python train.py --dataset="Sentinel-2 satellite tiles (TerraMesh)" --crop_scale_min=1 --arch="repvgg" --depths=[3, 6, 6] --kernel_size=3 --stem="single" --num_labels=9 --optimizer="soap" --one_sided=false --magnitude_pruning=0.3 --epochs=42.5 --weight_decay=0.04 --adamw_weight_decay_other_params=0.01
Rows from block 4, named by matrix and row number. Each number is 500 + 50 x the weight over its row's rms, rounded and kept within 0 to 999. All counts start at 0. Numbers have three digits each. After the name is the row's rms in percent of the matrix's.
# c3: 3x3 conv (model.blocks.4.c3.weight, 160x160x3x3), inputs 99-107, a 3x3 kernel for each
c3.0 101:500500500500512500457431499401500455500551447470500431496522480500484500552512465537591435557478500500445488500489500515457500500428500584386500500556451500500500479485514393500538546466547557505423574544500500543500500500491464502500500541500
c3.1 104:500525437508566500478529489506440516469500500555500500436500436465432607500500406508577460458529500533500500420500421503456441500539500500603500527625497378500496500495500514518442489500494487583451504418500536404500415495497500440524414548500
c3.2 106:355479558500570530512527463500439389500528553434476344549476464451431493540482395500500500576524457574500498583564500584500453485441524544500500461521472500430519533500500475536500480455505550409420537451500500500500523521368484500485431500500
c3.3 103:465433393511448500455631502475584460500436542433500500466496578538500500561555500404613499500471465500447698500500500474524561418572453574565500500500526501456447419500500500455500449469457500500510572489374500397510500608493435546500500493440
c3.4 100:492591505410536554464587524494528467486498528456436571542419499500500413646500424500470500500500520500569500500473590495466521500453468500458514500438500557435401461500463463500535431562500476539457500426489508479501495472424500573500481514408
c3.5 093:500447541537500500466500563424537481494489611500500543550447459500538500560543500500560449537526482515457428520534519563500500532507576463619458500500512546571462500408500499500651500457500500483500446492500503446500500541509500500480530500500
c3.6 098:500549500599458486414621452500442515572500341525586500580543500475562457448422460500500536465500466526400500500500500500548528520470573507526489500513395500502500483500500500539500558390538500500500467411537500500500504557500571591514500410500
c3.7 102:461428500483500500500469541505500456522400606583448520389568500464500500500589500509523465438500500384500500506527500527482342510567585426490500500514462474509442500500500535508436500527510619500500504500500500478540503453513500500643605564470
c3.8 100:500500529478428468473576435582500555465537500441393500533605473467497500503519500615324540424507500542444613547533506523500474465485449540449395500500500582624500461500472500577555552500435500423534595500466467556500566500500500506496503484528
c3.9 104:500550547538405555509500500623500500424520495500557478419500574500596386571470415493500536465500467414500367502500528500526602485500500554500470558500500500533549478500469500592436500500484519398508487546500456463500514565500437429649557500516
c3.10 100:500500412500420574469591465452500521579544417590500478475475500529697464478556439549546504506485500528484500453526586522500500575437500476382512421500500438500467589537464413482515483500480471500500475500505542532424553514500603520557489416481
c3.11 106:546600500451405482500517492523500486525427450500511447502541500394546537462541612590557500461500632533397500535577539500463577497467500553462500500421458521613472474484405435499553524500500501514500467518531458400458651453557469500441500496492
c3.12 093:488496500427579564454548601580377412518500500563379500500463439553550605547500500500541344500492652500500500500500478447500500500537454499541500498493438486504593590390465540513569551563631558408412517491494500500500374491540453500555466480500
c3.13 095:484500508500500449548543500432466601383500514367555561500496500575493500477386510500437382446477492478500500440609467500498510516500548488475436596500556495500576500546500509616500514500543500562487500431500522476549558690556553500514484463468
c3.14 100:476500561494500475544507456493570500574500578496524510516500496547534434577500509444556495481494535542624500409500563500423500500481500513566497425500533505519500500473437500380647556510500552606528512479500500516511462476500500485520520500500
c3.15 097:500447477500492500423500461548479500516500506349415540500571420500491500452503566536496500426514513500500500500500500500494500503437495422500469531396485447500488527499600500481528452591410500546500440469502500515496477539577500500500500500554
c3.16 102:570402500332478516623468500440414460391493583500518529500507482500537456547476500500491407489547575504490500517516500474458500558395438503553538500444496500510534445500525402500391573497472562479500500467500644584469509493574481500378549467511
c3.17 100:500452500516659500510377509500594500500545500405534645395517500484578520541618481550500517488459510539429512593513500557539381500500500557500495504500501701439559419500504416500490546527500415581448536470449543500500449537500585484428418433429
c3.18 103:500537527500500479500458500500399590534444454500476487570566462466500528496500522486458500430500500464500433500588455500569430559422500500498500500498414552487485431450659388481510466500500451500533500532484500500500509581466644489558442410500
c3.19 099:500527500500436500536384522432584588386500523470500432618542538628554500500464417499506500517500500500439482500587510500500500555563516500548500569535500528389456427424550475481410500500500528500536500500551561500379500584525451500499439500576
c3.20 097:500519500500500460500474548475431423567500561479490425400500500463500498456409549500513555500589500513535573463436431466487500522590379500482418500617500561500516429534486444533500548411500500587468500521500493501529500613476500494505573516494
c3.21 106:500629448500500449563462500443404500593446547593449520530500500537403421602505511500490496497500436568500500500556524391500411469405475381500511500524500524492417500417561451452471520548500513496520637448475500567476448476472500561492494437528
c3.22 099:510496500500629414500478500500500527542422535559437455542472500528630500500472445491500500513473422500541475500495507500500527500451500518500467564512500426523399523526500514500456508512507407451549456500507500420482444531500500601571485500500
c3.23 098:500495500500551449418500500551554440518508576368484500545479477567409500463533500470498479549500476500500471455520539500413509581536527524500500500544548407500459500472464393500500500567522426511377500484451509500500500449500493395555500497521
c3.24 105:500526500500522546517510500500574429549500471541475434536500500500524449577517464464459500498407576564493500596408459500608506576522529515589500428513390469477458449516500500454511437572456439428537564542522500500500523588476441455500500516581
c3.25 102:505508514500492496513500466500399555500431614457456500500466461477592472381434419630500522549430500500444500408514500466517570510500504380539500541535537500500536500518530453547476429464468571407451502419557620541500517555500521500500500414395
c3.26 101:500443500438509616500500500500500479500478393383520492540500431453425500500564500500472500500514418500547451521489543545482510454500489542563500571500458490500439500545500479500500494463531583500549500500534500551549500435453500494533500447537
c3.27 102:442401546565476448557500403500585488527541436602380470500386467493521458583538456500500487585488433547528475518500523401545588462452500520429539500500500458500519500409469500587553500432501500445624500500485520526464600473408525504500540451500
c3.28 102:500505500501455533546300500508500505375548541500467517489500545498500500437514478426471500588500500553444500500430487500565463500387500500530605475500503535410390500463500560502613554506500448493345436521530542447500500442520503500586495569453
c3.29 100:549508570535560474500603528500497500500526562536439500495500444500540603500500466500500500500493500500512465484492490457586415445500599528530358505487505473500615463552472473513453448455500559500531670500522500556539500470449500500461520458500
c3.30 103:500471429600500500585465547460452485469450500500500555564536532432458413500502500526500497470500500414500474422550500500508529500506465554480500500491500409500454500438463500504478524500500500500501500461427592382449513597507500500500500464473
c3.31 104:585443506500483500500516482361583464368500470500442450494444500432516500500564500500500402554450424630433454500515500495584496504506441500559483578500475404500500514567405532509487516500395438602500500337558477504573500445448524486523509448559
c3.32 100:500562486522534462535484503387545500500534508437561485481500500593500500510500427500500415483500392497508541418494500500459585446538498500590555512480500419607500524530385441612531503398500548445447500500455499543500500500412490500500383581570
c3.33 100:452433584500585469546569489509483469570535451502438502450437452500454500501500570550485500447510477384524558514399500480514455496457477499500448500472561500504435500500500500500539492470574487500514500517500500504543500509536491500500422524547
c3.34 105:521556517459408584466541480524500500500523425500500472500465531504493391516478562611463517516450500456512516601503432490482496559510476578506500392629452420523449423538416553483594500500500523513500516505417519557543444615580499473424517530525
c3.35 098:546500480550602469500500552553383519514500500500500500579579469500513591540367562561500591549500441482538500500472447507501500500455500449488499500511552417527500461500570500506454513384530508500500492463452494536500544531500495414455500418546
c3.36 101:563453574495500500500399500517535559601529570500468507480476432503590500623534361566500500500500494467587503488480448500530560415426551523448500575546500520500500584530500500546540448500474477500533545427483487604529547557500459500299546500495
c3.37 098:500500500491553525459500490511500521617478500430500530500564437539500535500574500500417624500500588459522500628534387405570500438500568556486500500525500500539495497500500539500569451479500500523500531500500491500515500451509500517500427548500
c3.38 101:583677492500500500588531500500500500424436500532492500579545534500320489576500500475500495500541462483395497500454428528492444411585525500528500590574500532386557500420500615500427465500450592500544476490500500476428471480498466552544556500539
c3.39 094:500542500500420566500617499521444500547524481568409493478505449404500430479584598632500537605530503511586500564492496500503506500502563507500543350439388531600498476502500500500480497382478542414454500500495438523454500500501472497636399423524
c3.40 094:500438578500564500521500532500535508617514500500500610433447500433500485500449428439500579567500515526513500515500510569480436519436500602500408579500500500616534538430500500555500542630500492534549500500399398425586465500496427592510500457500
c3.41 096:497500522515500533442500505533500438573560498492500572472500500522500494471444427490394564561402500470484523613500500445514500532472511493528541478545399500500561530519432490564521500522571448500562500520504512456396495537466500460507496496500
c3.42 098:500500500500492448426574563500500500500500500489574416564500450576523501522477559419569490500500538557500500510610500612576545618427669522436493523452430500498603476500597500500546500399500516500477493500562457381516474515591500553516378500478
c3.43 097:523643500500573489413511359579437592420419474443500497590516500500436480559438500500435471500551502490504597500500500500500438403531533437500438500565500582478500439500610474554541517500496500500401500500500478460468500476453518582442500500500
c3.44 104:539440553471436500500584500562443495450535545500500484500408500536472500500310500433500375500476500439540479504473602530513523419519320603458529500530500551500393511500500500534500518500500449500438484526500499547439601584500411475500500502500
c3.45 100:500533500519548500500622444469500500484500503552476531528393500493581497573419518486479500410455603500500461500361500447500536500533430500443447500471500500458500500433577508500500413571500442500400544464528497374510500444564500500500424500458
c3.46 100:505515498500494358500500500502522500552503569500469379500501500514500520500363452539522420500500628389500572484500417500550564500513500400500388503387496432500535541500500638536534500455469500500467500514500468469559479394500500500545431505437
c3.47 096:544462448500450436544524544392522496591472475487500526472500531456459500500500388547503470563555500669576499500494545503480593467373568530485430500528462495500500500500500503500495491505401500500500463500522492500500471491500500484426552528514
c3.48 097:379500459549500500500552467414500500533481528398482478500500484369355547500495500500452471517567500525537500551500444557448517502510450466445506524564599491399500500550538500500511564384500500550500500551500500515500500640474437500500500512449
c3.49 104:522499500557500516500511500452547610483470513491605408525531525533598482500406514500500413500540500500500445500500500499516493439461505548476578534620471525500500525500475442418500558500500500500500493507635421500523500413584541543606500500420
c3.50 100:500500452500473555552485500492500478500486499533528534500512386500500491438441500500492500501477500612500473517452500500600486527513500457474500474595500470500500500500596500531500500512500500500500554513549460580500573500584549559463558514505
c3.51 099:500500491500501447587478500500536500585432448437472500492597567477440691458500454548536471528531464420595580469427500500549461438495371427403439500508573500500549500470584513500627424482500500431481500448414516500495500500500553530423574567471
c3.52 098:462514500502497451473500500467516554450575500500479500431465518500481500508493500466500494558500575500564566592472606531495485422454506559500502500532471486521500556461500447458475479531418473500577622502535521460510511500500540500553436639500
c3.53 103:500476452596541500458500500555447502500476509500500500514510500569579506500537500587440472500510476500494487451479528500412468496500432552433412542535497546569408500509441443500465514593428489585500471574459466546519508493500457593641516463483
c3.54 096:500422480455488468398445500460442504515500500444448553493548500500546406522374538494487500430513500627488500397551607500513499500509500530444566608450529360500448500519500538500504488447481500428500500500541473500462390492506452500500472500505
c3.55 100:609500500550404566434620488439484579603447502583627500500430530500614409441547435362448472389540499500508536500500475451524440640396536453500513500500534378500500500428500543581579500500490509561500629540484500393500493524561552500525475500500
c3.56 102:500512500448535474522500382518500521525488500442600469536500421500479483420449592477500527540457380500500565514500500500462500500500490459500497520500378500509592439521534563560423481666407506517434446478492500569500500528500481526463500500633
c3.57 099:500477500597497439500500485475502500478533547532500603483500545461500473500479500509527498500557494456500444500455519511500558461500545460500557416437450425542547559579472576477444500419514494555538452500500533569579500500393460572544500410476
c3.58 107:430632504515415500494437519419507463518451475500500500412538442441512540500586494501480497500468500437515498568494500517500569485541550411500543496500500500500515527560464500520500461500500500500500572484471504499505515456494608500508576500527
c3.59 102:451449537500556449500506500468516423533453500536500500500564500544457530593532513519426490500567503500500500496431500587500563559500500585440446453589353500500500379511500500442526500500505525500605597543500514592415493451521427518514500598511
c3.60 101:550364517500498561514653488560500502373500437500500507546530435500566433432431500478482475491472512500627564441500530500500516500599510428508481385443451619586527500644500416500438500500500457539458459436527500573468500476580412462500443556500
c3.61 106:473453549500500560449589500585500507500398467485435460500503502538443500474485600453364481553599488528413374500500523461486488500500581500424469500496500500535564500502456454526500437500454500500500541500500419402591500426500633461500462501498
c3.62 096:403500456608579500548587459527452516481500527500464511516488514474414500533466500524500384500500593500525405466518549500460500588500500473564514530475500539500427601458543500482538500461500500473492558500408400429632483551635466551500596432500
c3.63 097:510503493478500500546499588479513492462551570500500498511500500500537500573446486500443500476483434512432643507500532435500500535468462468360493500500500489449500500553489500466500496500500470441479526500500543438598415538450500500500516400545
c3.64 100:340500500477601468500497527498517527510536465417504500500500575500432481500588500500506521512471523492500444582530494557498503500431495500536507500455500510482500500500511489500432500655465577565500534500548414666465457468467391500491481500609
c3.65 102:445500560500456544570500500500576500471398500500506437488484444462489525662500500465548500500450517455511569614481530519500451478423524523550500469500500500493500574409424500500597594500450620500500493500356500500533375579500500458620520500500
c3.66 099:465459477500477440595543504457524462500427532509500635497458500447500525430508550557500435421500484483500443500488441542423490500580481500500500500500519531412500440418405498474500566579500508579468535500500511453500483462588517500473512531426
c3.67 100:544484500589500481544500469468427500500500500574560535514360403560500478430500500482389479557484509544469461551574458632553515541500500500466449500477500581471402500498584396452405500412500473500384445500499484461539472500449584622465544491388
c3.68 097:571440476500500542481528500600411341485539663582476500494489540510510575410462500450500515503544553443560579560495691535500525422500506500500584452431462549500500492500462506489449568500517504455473476489448500500497500500417465563500487523536
c3.69 099:500526500477500500536339528500515500500495494556500521522566526430449515465428500472531500566468565419547500540500520499410500500519480443476439493473606529500500492587493422552500500470384451485531500500587500500559525506573569500581488500510
c3.70 102:500488457611500612540565426500415530498500510439500500427623448481455589550500423491500500501413425500541500500456614500532500500500500500455525462547506500500466500564500497500524614500500641479547500472555517627445399500500424554500518448465
c3.71 096:500500466560500546500524472470474617481470550500559550500500500467532619490449517500463498500414400500500518563559483530494455500500451447500500500524458500616529507500537460438515527500440613480500535499500614401500500469446527484632482597472
c3.72 100:530419494500500570571465646531439498503500545436500502500339500560425500500474394502436507512446429500500500498506474448500651486500430568500478565532500554421535607498500371485461486500556500536564466534395500500500500445500478553540438500489
c3.73 091:500500500532500525404500565466444465527474500423543602617514581521451362542508581500369460500433462500510500485500551500516379584407500503480525516500608415500468477500500506534517500467367500412456386500512455563500500459500536500500405522500
c3.74 101:539499542459482550500500483520500500407625584612500520556468500500576367394500449510500500500584485532538390499553382473509564509500500400432461525586515627500574420419500493578412500576500500465468490500588500505444491512444496491435500600500
c3.75 101:448500511590500412500499500514481587500500500500539500500639496495500460459450500500486500465530537428483500570456387519530420603513569559500486500493500508454487651600515500479489549532500485405594468500479498534516579516510391500500507427533
c3.76 099:664503500492500500500555610500481470500500472458643500531500400540500526421507500500467471441500570543520419559455500650500500447451500389380573489524441488346509456500442576500500638509521576500500521541536548500471561492527470515488500500568
c3.77 095:436500500500544406590611441500500522525500500578500505404500564573488552392481389500500629500500500500528500562500473500468468514662500500500425520460500430500550500601500510488484571500572500500500500573493500406473500652425508411523428613607
c3.78 102:509500506500434475465421467500405500500446544500473435500500466506503539497474501399500541532459529483422632439637492500417500475408475448579513476514500465500500500427560436500372519536433532464634500495442523544500467396500405543507544463574
c3.79 104:515653595410467408536466414552396540540465480500500461500500536390575500546455500502500588568488500554429501536452500500502473500560500498523500500500480474500522451500500504499500522482475354538550500479379500519561447533507480398521467535495
c3.80 096:402557508534483428521451500500423558468543502464384519500500501500467518371516557489500672546500521399450500500460424502500500412489572495535508432559500517560380599612500500500532500444306461500466542527502500465441503420410507569478437584493
c3.81 100:541447523603553431495508477460500514500539434500500500479582500500500434492500445500380451462500561500487506500434493521450446484500465500424500514601499504493471500616504475500428575503500464543496500428488411478500466500498547500563530416517
c3.82 101:500499383484500398477500500500500460539465500544500490419568500583511463449457493546412417421500500500586368504474500567500500500547500489506462530569488500492418450434542500506474500494449500448404567530423500488505500500500500565492526544380
c3.83 100:595572647500539500500526600495423500500457433500500500527513500532477512500530500500413528507551514569500473500530412528500500386448456623419500476569503500500500500500410346577473500526441528456500416477508493500492580500500592476551500500500
c3.84 096:453604500500500507396534500532477525487500483610443447559500500500500557505518455489477441588443484500491530526500515500411620456500500455464485453552500500403500500430460450433546548520500490500500475430501512500528498607500500482520556539500
c3.85 099:579500500414549500494475593537516471526532529500483500500475500500510557492467483616512385500566459616521547500494492481558458500500499443548500470500500578421470500537500447499476488518433412500566559500530519533541477500486500444419500554597
c3.86 099:500500398500388581500638579515489500674519456452448528615500434500535611503500508532585471500500582500556448489425582452610476500509403576451471500430500500470477509552508500439500500500476500500362500500480546487500521500496525459523443474500
c3.87 098:500487500412500500519424446500569500500417500500462500576416511460500446500500598406570547589500562503500500510488500500479448609523372500511526500477491443500402534500545546490500536426500557500500500500500514557478427509500487482500500407533
c3.88 097:492500500497463463472458453500520313500402478562500539540387411500462556513500570568500500554406486500500496500462423538500451500500504440502448500547500494500467467450511550500478592511500456593500583468481500500480500546500500534460397500411
c3.89 102:498475513489500500528433464500556442500514367438584500410461566480523563498500548509521513500444531433545484500560513445505485529542580467500447535518500480500494434561475489500526474500500537500575500456500520407561380450588467456498583447486
c3.90 104:500495572494570512500465473500488500439428558466471546519500552459500474486582481423500500392471391530657529447495500505486585533531500501532604500500500427535500447476530500500494556589500445507516503533496559500451496472632431454470500495524
c3.91 097:457500478500500504500420491434469638432561512447457566500433500423428453586458507503431500500559500500440535500500530510500483505500447500497500373500485415475464500540500437500515500500609500473500494500454505500500500473540500532500500447585
c3.92 104:479500427452464496505461501523500500500484559435421500591489481525457500500497480539485541509492550500516604475540547510473424500517462510563533500500457487490555544456510500500483528505500500509529519500504500410494492542524513521500505500500
c3.93 100:568529500431500506500560500546490615500542500500553454500601500500500500348493500513489476500500500630681638522465507518500468592535576618402474400500475486493417421412468430545585603495485552535500500500466500500506500500573500488504395500500
c3.94 096:538527500613434467356358575458500524500425468451490395486500434482567500513579500546575500512500498372458518500539552500504589455402513522427500500465500524500500500500417499510553428500500450500536534500480495457500564411435489483586485373536
c3.95 096:554548554500500443500368620500500475479481500515500498500500500500514544582484384355500568580500549550518500500500522562509500500586620457547500500434529442389513501465500558520500516609543457429495500634500500523412500617500472566497379470500
c3.96 101:500489446547500500608449507475528462500434575549462548484459475534500538500544594495500389500440555500500484500500434500452437625493500499500518511500428398500477589500500585500500483511428453594462500500452396531369608500500636500503390532519
c3.97 100:613607500603500463524434500500514500516529500444555430482495474486449500500536385408471539488500442532542517500517509500500500452479500586684454515450542500500465403455536536500500376563627584500571457471503500521392473444500437500495500482576
c3.98 102:614511500500549510500563410451639483500526461580500454562582440500389500534537500550533444484489464414500506500580476514390442481427445565410513500511500443586461511500446500392500500446504549528427528505644533490500558500471486500500500500383
c3.99 098:505345491571423500410507451500373504500500516500500500344500500500587495500563452500500500529458543500482425515401496472500460500633566487500500623500530476484500541500500500460500441490500488411430532550500500500455500513467500516475500500449
c3.100 105:430518566486465500569498327477500489476458400516500547581502575553469505500430532500571500500543475392426438519445588342500458500500500500485523500537417490538509478543616516520500458496500479450316532500414584569657544529441500471488432467508
c3.101 092:500500500524500547452500500435500520500500410455494500479518484421350433469500541426455503481500447495519500500595422580500510476503500441500500588563506489471475466482536486500417464509478439590494523500489425500519595421540483575533500327616
c3.102 098:560486489500500658579518478500382453509500396500500517532497609597524504500500456500473496449464437502376613573500556500589416517514547536495500441462500487500447476469500444500455500628531448428578457500542488500499567566452565500500604440500
c3.103 100:529553524588538401500351411425534500500500522564500534500500461520500432500534429570507492459431499538572579514320490500415408474506446551507415475592506500387500505500508439500521500500509520504447531474545487478500611458517611422500500500500
c3.104 088:439534500500500615500548495500500516580547508493437500432598500500526553500500491479535500524500513552473443426590500491446500611500542498487520500338425500554500480590471500480497515497503446479500500500571500494615474500532488542652468513573
c3.105 096:602483585500543622586593603637437500532500582511500543482500500481496500500360500513577500485518511500421517524500532500500453521468468411550500591457450500528500500478503390434434513465457517500496486536502500574672457500500500478463500572522
c3.106 100:490510567394534484584568418639535509523559456548372526500576618524529435508500500500500500500468500514500436500508418463473510464591447500463517546443599570481508492462474608500521500500500511417500500512419374436352500500500435351354424500510
c3.107 108:540644516500478518471485500457500390500479408623500547494504500500470555447431500500404516500504454488494506582524449500500500566432370500500515506490433500381500500479439500560500503500500513475500599483473570566526464500503500500368416599500
c3.108 094:500465500414480571541530512467529581369516500522534500500463500481434500500526539499504500523501500479491611483500526489464486500439361464500558500468500487590500527500483475521533590500527500499447500500458500487500567455508500500493542435486
c3.109 098:500522469500578467500417582586415486510435500500590500500481536446500486500494567500415504483482549486499573477521500576564422407500500601411524529500471573500547453420500500523423453478481500461499485565577533498621428500518500500500434500500
c3.110 105:487584465519564519500590500518419447517500519487500500566500424500483500432440519419594487525500489521484609472483546515497402500500564510578500423585500500479437528551429500481424500556500497500502628531437482500495540523532468437437500428464
c3.111 104:503544366534527557461497494528540392500565412532483492500537500500566500384346430432500534583567500529472388500370444500500500506436595476500521540462500544500489500503500500500500554570532521529442529500500500532500524465500500469564546496528
c3.112 106:500500537469500505500345449532500500500440500408564529500500552459338546503502463534504362500500452542500486556500481519482460522500513545411625440417573569451581500500375500500451500641500514463449581551500510498500524447506500513500480393533
c3.113 102:500556429500500458469500500457621582547408500515523503500500500500636405486555409603491500593551500553572557434505524505608500567493485500550498475480489536500455512505501499462628500415453500537500406462500469493461500500500479500576500478516
c3.114 099:500427500453510556460625420500595495545494500493423383365582470499536405500511500500500557423500500560380500469419506494544485500405472514489612551523500500475547482500495390443544500500445500539500441494556500500519496500500491542500500454524
c3.115 099:396526497521443525519394535434544601379500500469500446500429592536439500547435500452505473500500471514500500505500500560553413543500513482526500416490458511463500500486581525500472451601468576415500575429370500586499538500500500500488462500500
c3.116 101:500686500500496500409494500500500500549500531389503507599493500500508482535492471485503500468425533479448544388500546490514483398500488492500500500498468500500500433500415407561466500485532492446482500526471488580500535446417522500505489507467
c3.117 100:441494507510544555425491505537411500510500566500502610385541500423533458499488500500492572512500361500500452545500351500499500483500485557500470440500500529560500629621633496556500580460500500381723474462500522586582485464500543527572500570427
c3.118 100:356546500554500498491500553487455502500585447484366500516501500554486487573500520522516521500477500308478479454496441527500569500555500553552500500382477509731504460503633644378491504500479362500462500571500527500500470549527635447579366465379
c3.119 097:415560583497506500487473500583500500500500485500490456500371427531492500500512500500465486500500446515500473576500579508502500494580434522477461499500360500500500500578500500485483470530554500500594500528500590443485461493454378492434414512396
c3.120 101:513500500476444509520478500500500500488392506493612473499504500500502516583500462500509500449609529539422361500500455458476512500423515563583589483512369445547539455561483423500471529434500425466506500447515500558500461540445592551500496529562
c3.121 102:423485492500498442500514565499499488609445498468500486500504585596500527422492461500499425499496533519523500500496500500500500420500463446500439418517500425500590584565444500472602392500628514363524617422464584604587392500469520517500500477398
c3.122 098:500457500516562483500475500456435537515522555494513530497448500500536391474535435500451549567500512500500573492457500465500500511577582500500500481528471478456413500505533500500500500518500451500435499518500500500509568496494480539465500500591
c3.123 104:418473472500480477520580485549540537455470535525483456500512487500545531464458526473500500483473536500500527531510475500500529396500500428541500500500500500647500500590500486433465601517542505503468500500627500419500550507500500510426483585488
c3.124 099:442518500495416500563579449464445567500386554500500416408541500531500500500586500519450452444500554458504585577488618500500500500448512465489500473461469372592500541515557500500452500500476598594453500475603608529595500562500560541500500462500
c3.125 105:428500500500559430500553473532491514500463576437603446439463500500500500500500500604453358569459508500500433532472500485500388435456479559451520500560465417370513505525460500458555404537500500488600500440566616449500585528538454437500533519500
c3.126 095:500542500569500472500557424499500500535549417500518429500497381556634492500500500500536571500566448638631500607453464500500488417506453483493500384516440527576602437516475549500500447500500460500519500500500438500570520528501437437500340500500
c3.127 106:500500552395619391500506576507433440500673462425482427453500476572451628500531500485500428432536500500483500500510458511490561526484464481506500525500462500428441550441500474500520456475500644447467500524546468549486500406481575556567500500450
c3.128 103:490709421500471490500411500420437421523500568500455500489478536442460500387536479518500559500378489337547548463500425500510489500553516377500500512500408463528540500500500500500504547471500422511619477486469559429500396560578500585500544554500
c3.129 101:527355500487502500516493500527460500473500500458462500475480500500525500549468547594445500500483383523500569500432545610500500447522518526500554498500521477444500543431578462498498470504488425500503500534608390500501500541514513500494499524433
c3.130 106:457500500500533599483500515464431455493476500455423481580430548535465534462500522500470436566379505512500586500469618500510500607466435500467525491463500522408518502500500454500500486485500423482500493500533500558500376436518500472531500500500
c3.131 098:500548545500376560571478466514461500512559500499454562500530487589330443561500557478500500480468500502484500472500520530549490483541500366477500417490453539500396475573469500473491514546500418442500661457500512500470514500523420509468415500457
c3.132 102:500455557498500435525500500511496502500500500476456500551638378531500500485441426500403476500608478446516545427512487627558476626443576436484465461500508563500655500500424505500500500594473516568469479462500479516569369500608500453468556517516
c3.133 101:518495573470500500485500491500543605375576514577503500390500500627512514500469501497500490559498373500570431564387469471374522500500514428455490458500553484411500500376426500500460500500538536501441518475580500454500554461500478547452491471500
c3.134 102:612490564565500500500446457500529500489500500494500500563435455405533500515500477504598463543499477470456500500500500529591435514490411449580562490500500423500500561505500516489449500421500493486470414511578500500500534437500616522490562440500
c3.135 104:427500500458500415506544522500500487616500500500381575500494491500401500500500485400449500379500538544500500512443500528500521461420500500500500411466430547607412457500502376500483539503500429509624500547415500500456500546498571501450567500454
c3.136 104:500599500547457500454438488591500541504567473565409629500500628500479500500514535438549500470554535446433466560615500505463408500509500423500488520463477485641486500561620534511415548500487562368502500560526500534525500452500437549530500461500
c3.137 102:500566652557404532495546578421380500481478553500561530500419500432499597534456509595500512500467510500500500496423500500562500523520500496500409410637403451471488542500500439523500548500500391545516517462356500435500547500500455500456482512500
c3.138 096:623498500461500500500595500499358500565553502573581500436500500441448420500500500500568486500553537519510436506614500500485389409472443500527640493481500500443500498500414418500500500467516476503500500447500479500467500500525500543383479500500
c3.139 099:594537382501500444606609602388534431454491493500506511540566500500470622462406567488492500534538500566557508470500474450540547560421436540471500500552500486500500500504500525453500500600534500502500500503508498500500463493450495493500500500586
c3.140 095:517601496500464528500448498527481474544394540514500496500504485514451459528525526480437490534520499452500341500500500500539438616517406528538472500509418569500500500560481462448418482472423457500604437500500500500500515500553452500449500460424
c3.141 103:461500500555500519560346500485633429500501500500601500478404503480473512554599500500500500496509543519519478530500500521497500500476488500445532378500500505562500533545481500526460500500446569666483451442583523422492463512407500500451597451518
c3.142 098:537500497434500500524521478312485576585566491477500383586599500495429567497509500500420500416536630594602500500492486500463543477442523500566542500586549419500565500409486500500681500426486500475476500501581523582500555518501375537500405501513
c3.143 096:485473436477558500538500471487522599410410500636481462560573538490480492431566510500493500510483500500601444500536409379445500572450425518500333500500500612439497565625555500500385448452500513557356500549466500493448476500476500566649500500500
c3.144 098:563500582500512500500441406381500437433432462481505436557517468516523497500531500551381461500509500513413490458378379500543500521440522559466500446500499500456483526500510534576500500578425500482500465383576601565500496427438500501500500500500
c3.145 096:605500560498500600550427449608558483564458465500500482453500596538373495466437500489488389376500470523500462473431471479501536500500570513500468500500500581472543398500526544583396500500500500505500500545500447554500500409457420540500477500621
c3.146 098:500476457571577500500422509500368500500557500525463575462500500481500428560526514428500500534500416455536424500607546461431500555498512568500504507520434521545505500513500500424500534500500500500500442500489437481527500500537536525485451434378
c3.147 103:439485534529471564528493500589471493500500500396522475547500500458520436488673500497544500546536471500500418577501505589516535500500662456500563500609449463500500535517500505566500556561416445518534542461533451414462500632500564587416480500447
c3.148 095:500500623500524500484500567514517396514500534461500500560500500539500531482541521446500460500458623417490386457500500581500500604531500500544560500502490611500517399500467512500484500470529466598500468495447539584582500479500549500487624475500
c3.149 097:500415520638500536417431500486500500453472500511372514430616572543413446520510577533474389436514530474500618511500489486500495590500500500544500545492611500498434500541561500459500468612377506508500500440542335589405436500580539594510500480419
c3.150 103:524560542534500596461426500461418472500518453569577516511594430574449493463501500467557500484500500459488541526500562494492453500512414500594547442504470548500437480546396490553507511427486505553500538500500467512520500563500500500487426449438
c3.151 102:442488516566507581513506500491480529544600543550500494579486434565521353575500500580500527476536500500472500540421568500509457573489500500515486500500500577484500500493556500500396500504599500500479500598414520534533500478500520500566441423510
c3.152 109:567514577563511421500500555480500504422569539568549491500522599581388451486422365474500500500564491474503535430427520521500477549500606491541565487500477534474457468508548494571500413500576500642410500521590540428534476534568469492500509583546
c3.153 100:432500500500552517430428500510453478448457484479606522542500543540503395500405491480489457500475467550500500578511575548557569493532431500500447489522471500474606605501500493444559386500493513500500484558565489514511500570500587471500396500500
c3.154 093:440500374531477511579500446500500480558500492472500444487466500500416421500500500492464486500500514582570500537481500393463546528424460500517567483421505472463665518467497498500576537500500454454475525500483500501500596515475500526500495535500
c3.155 097:500524500441500594563485500500582414500500514474451500462500449627434576520555500526500542507549500517500438500620500487512500556500519500500500500500500500500537429500500500479500452500481336500500515500553546516500500463500439459561410538494
c3.156 105:500434500522497449502500536592594461563533500539528548500485563457436473500500580442429500495456462500524380514482500500500568500542470500399413586521500417529500485465607456500545500485500494483560500500538506511413423505534488448500500516411
c3.157 101:478477482445595587500500500505450391510607500461512575445512534500599500514505500485473500500484568449500465465523505500473503533500429442496524505418500500606467500525514500457590497589500450500502500527547552557500544430581414500571423500567
c3.158 101:500500485420583511540404417498472500500500500442500500603500540559466500568500483543509500500485500488433522427500390466500509409585500500500500498421500395500500433522500567631600565389592460384489514435500500500378567449523455498500500497500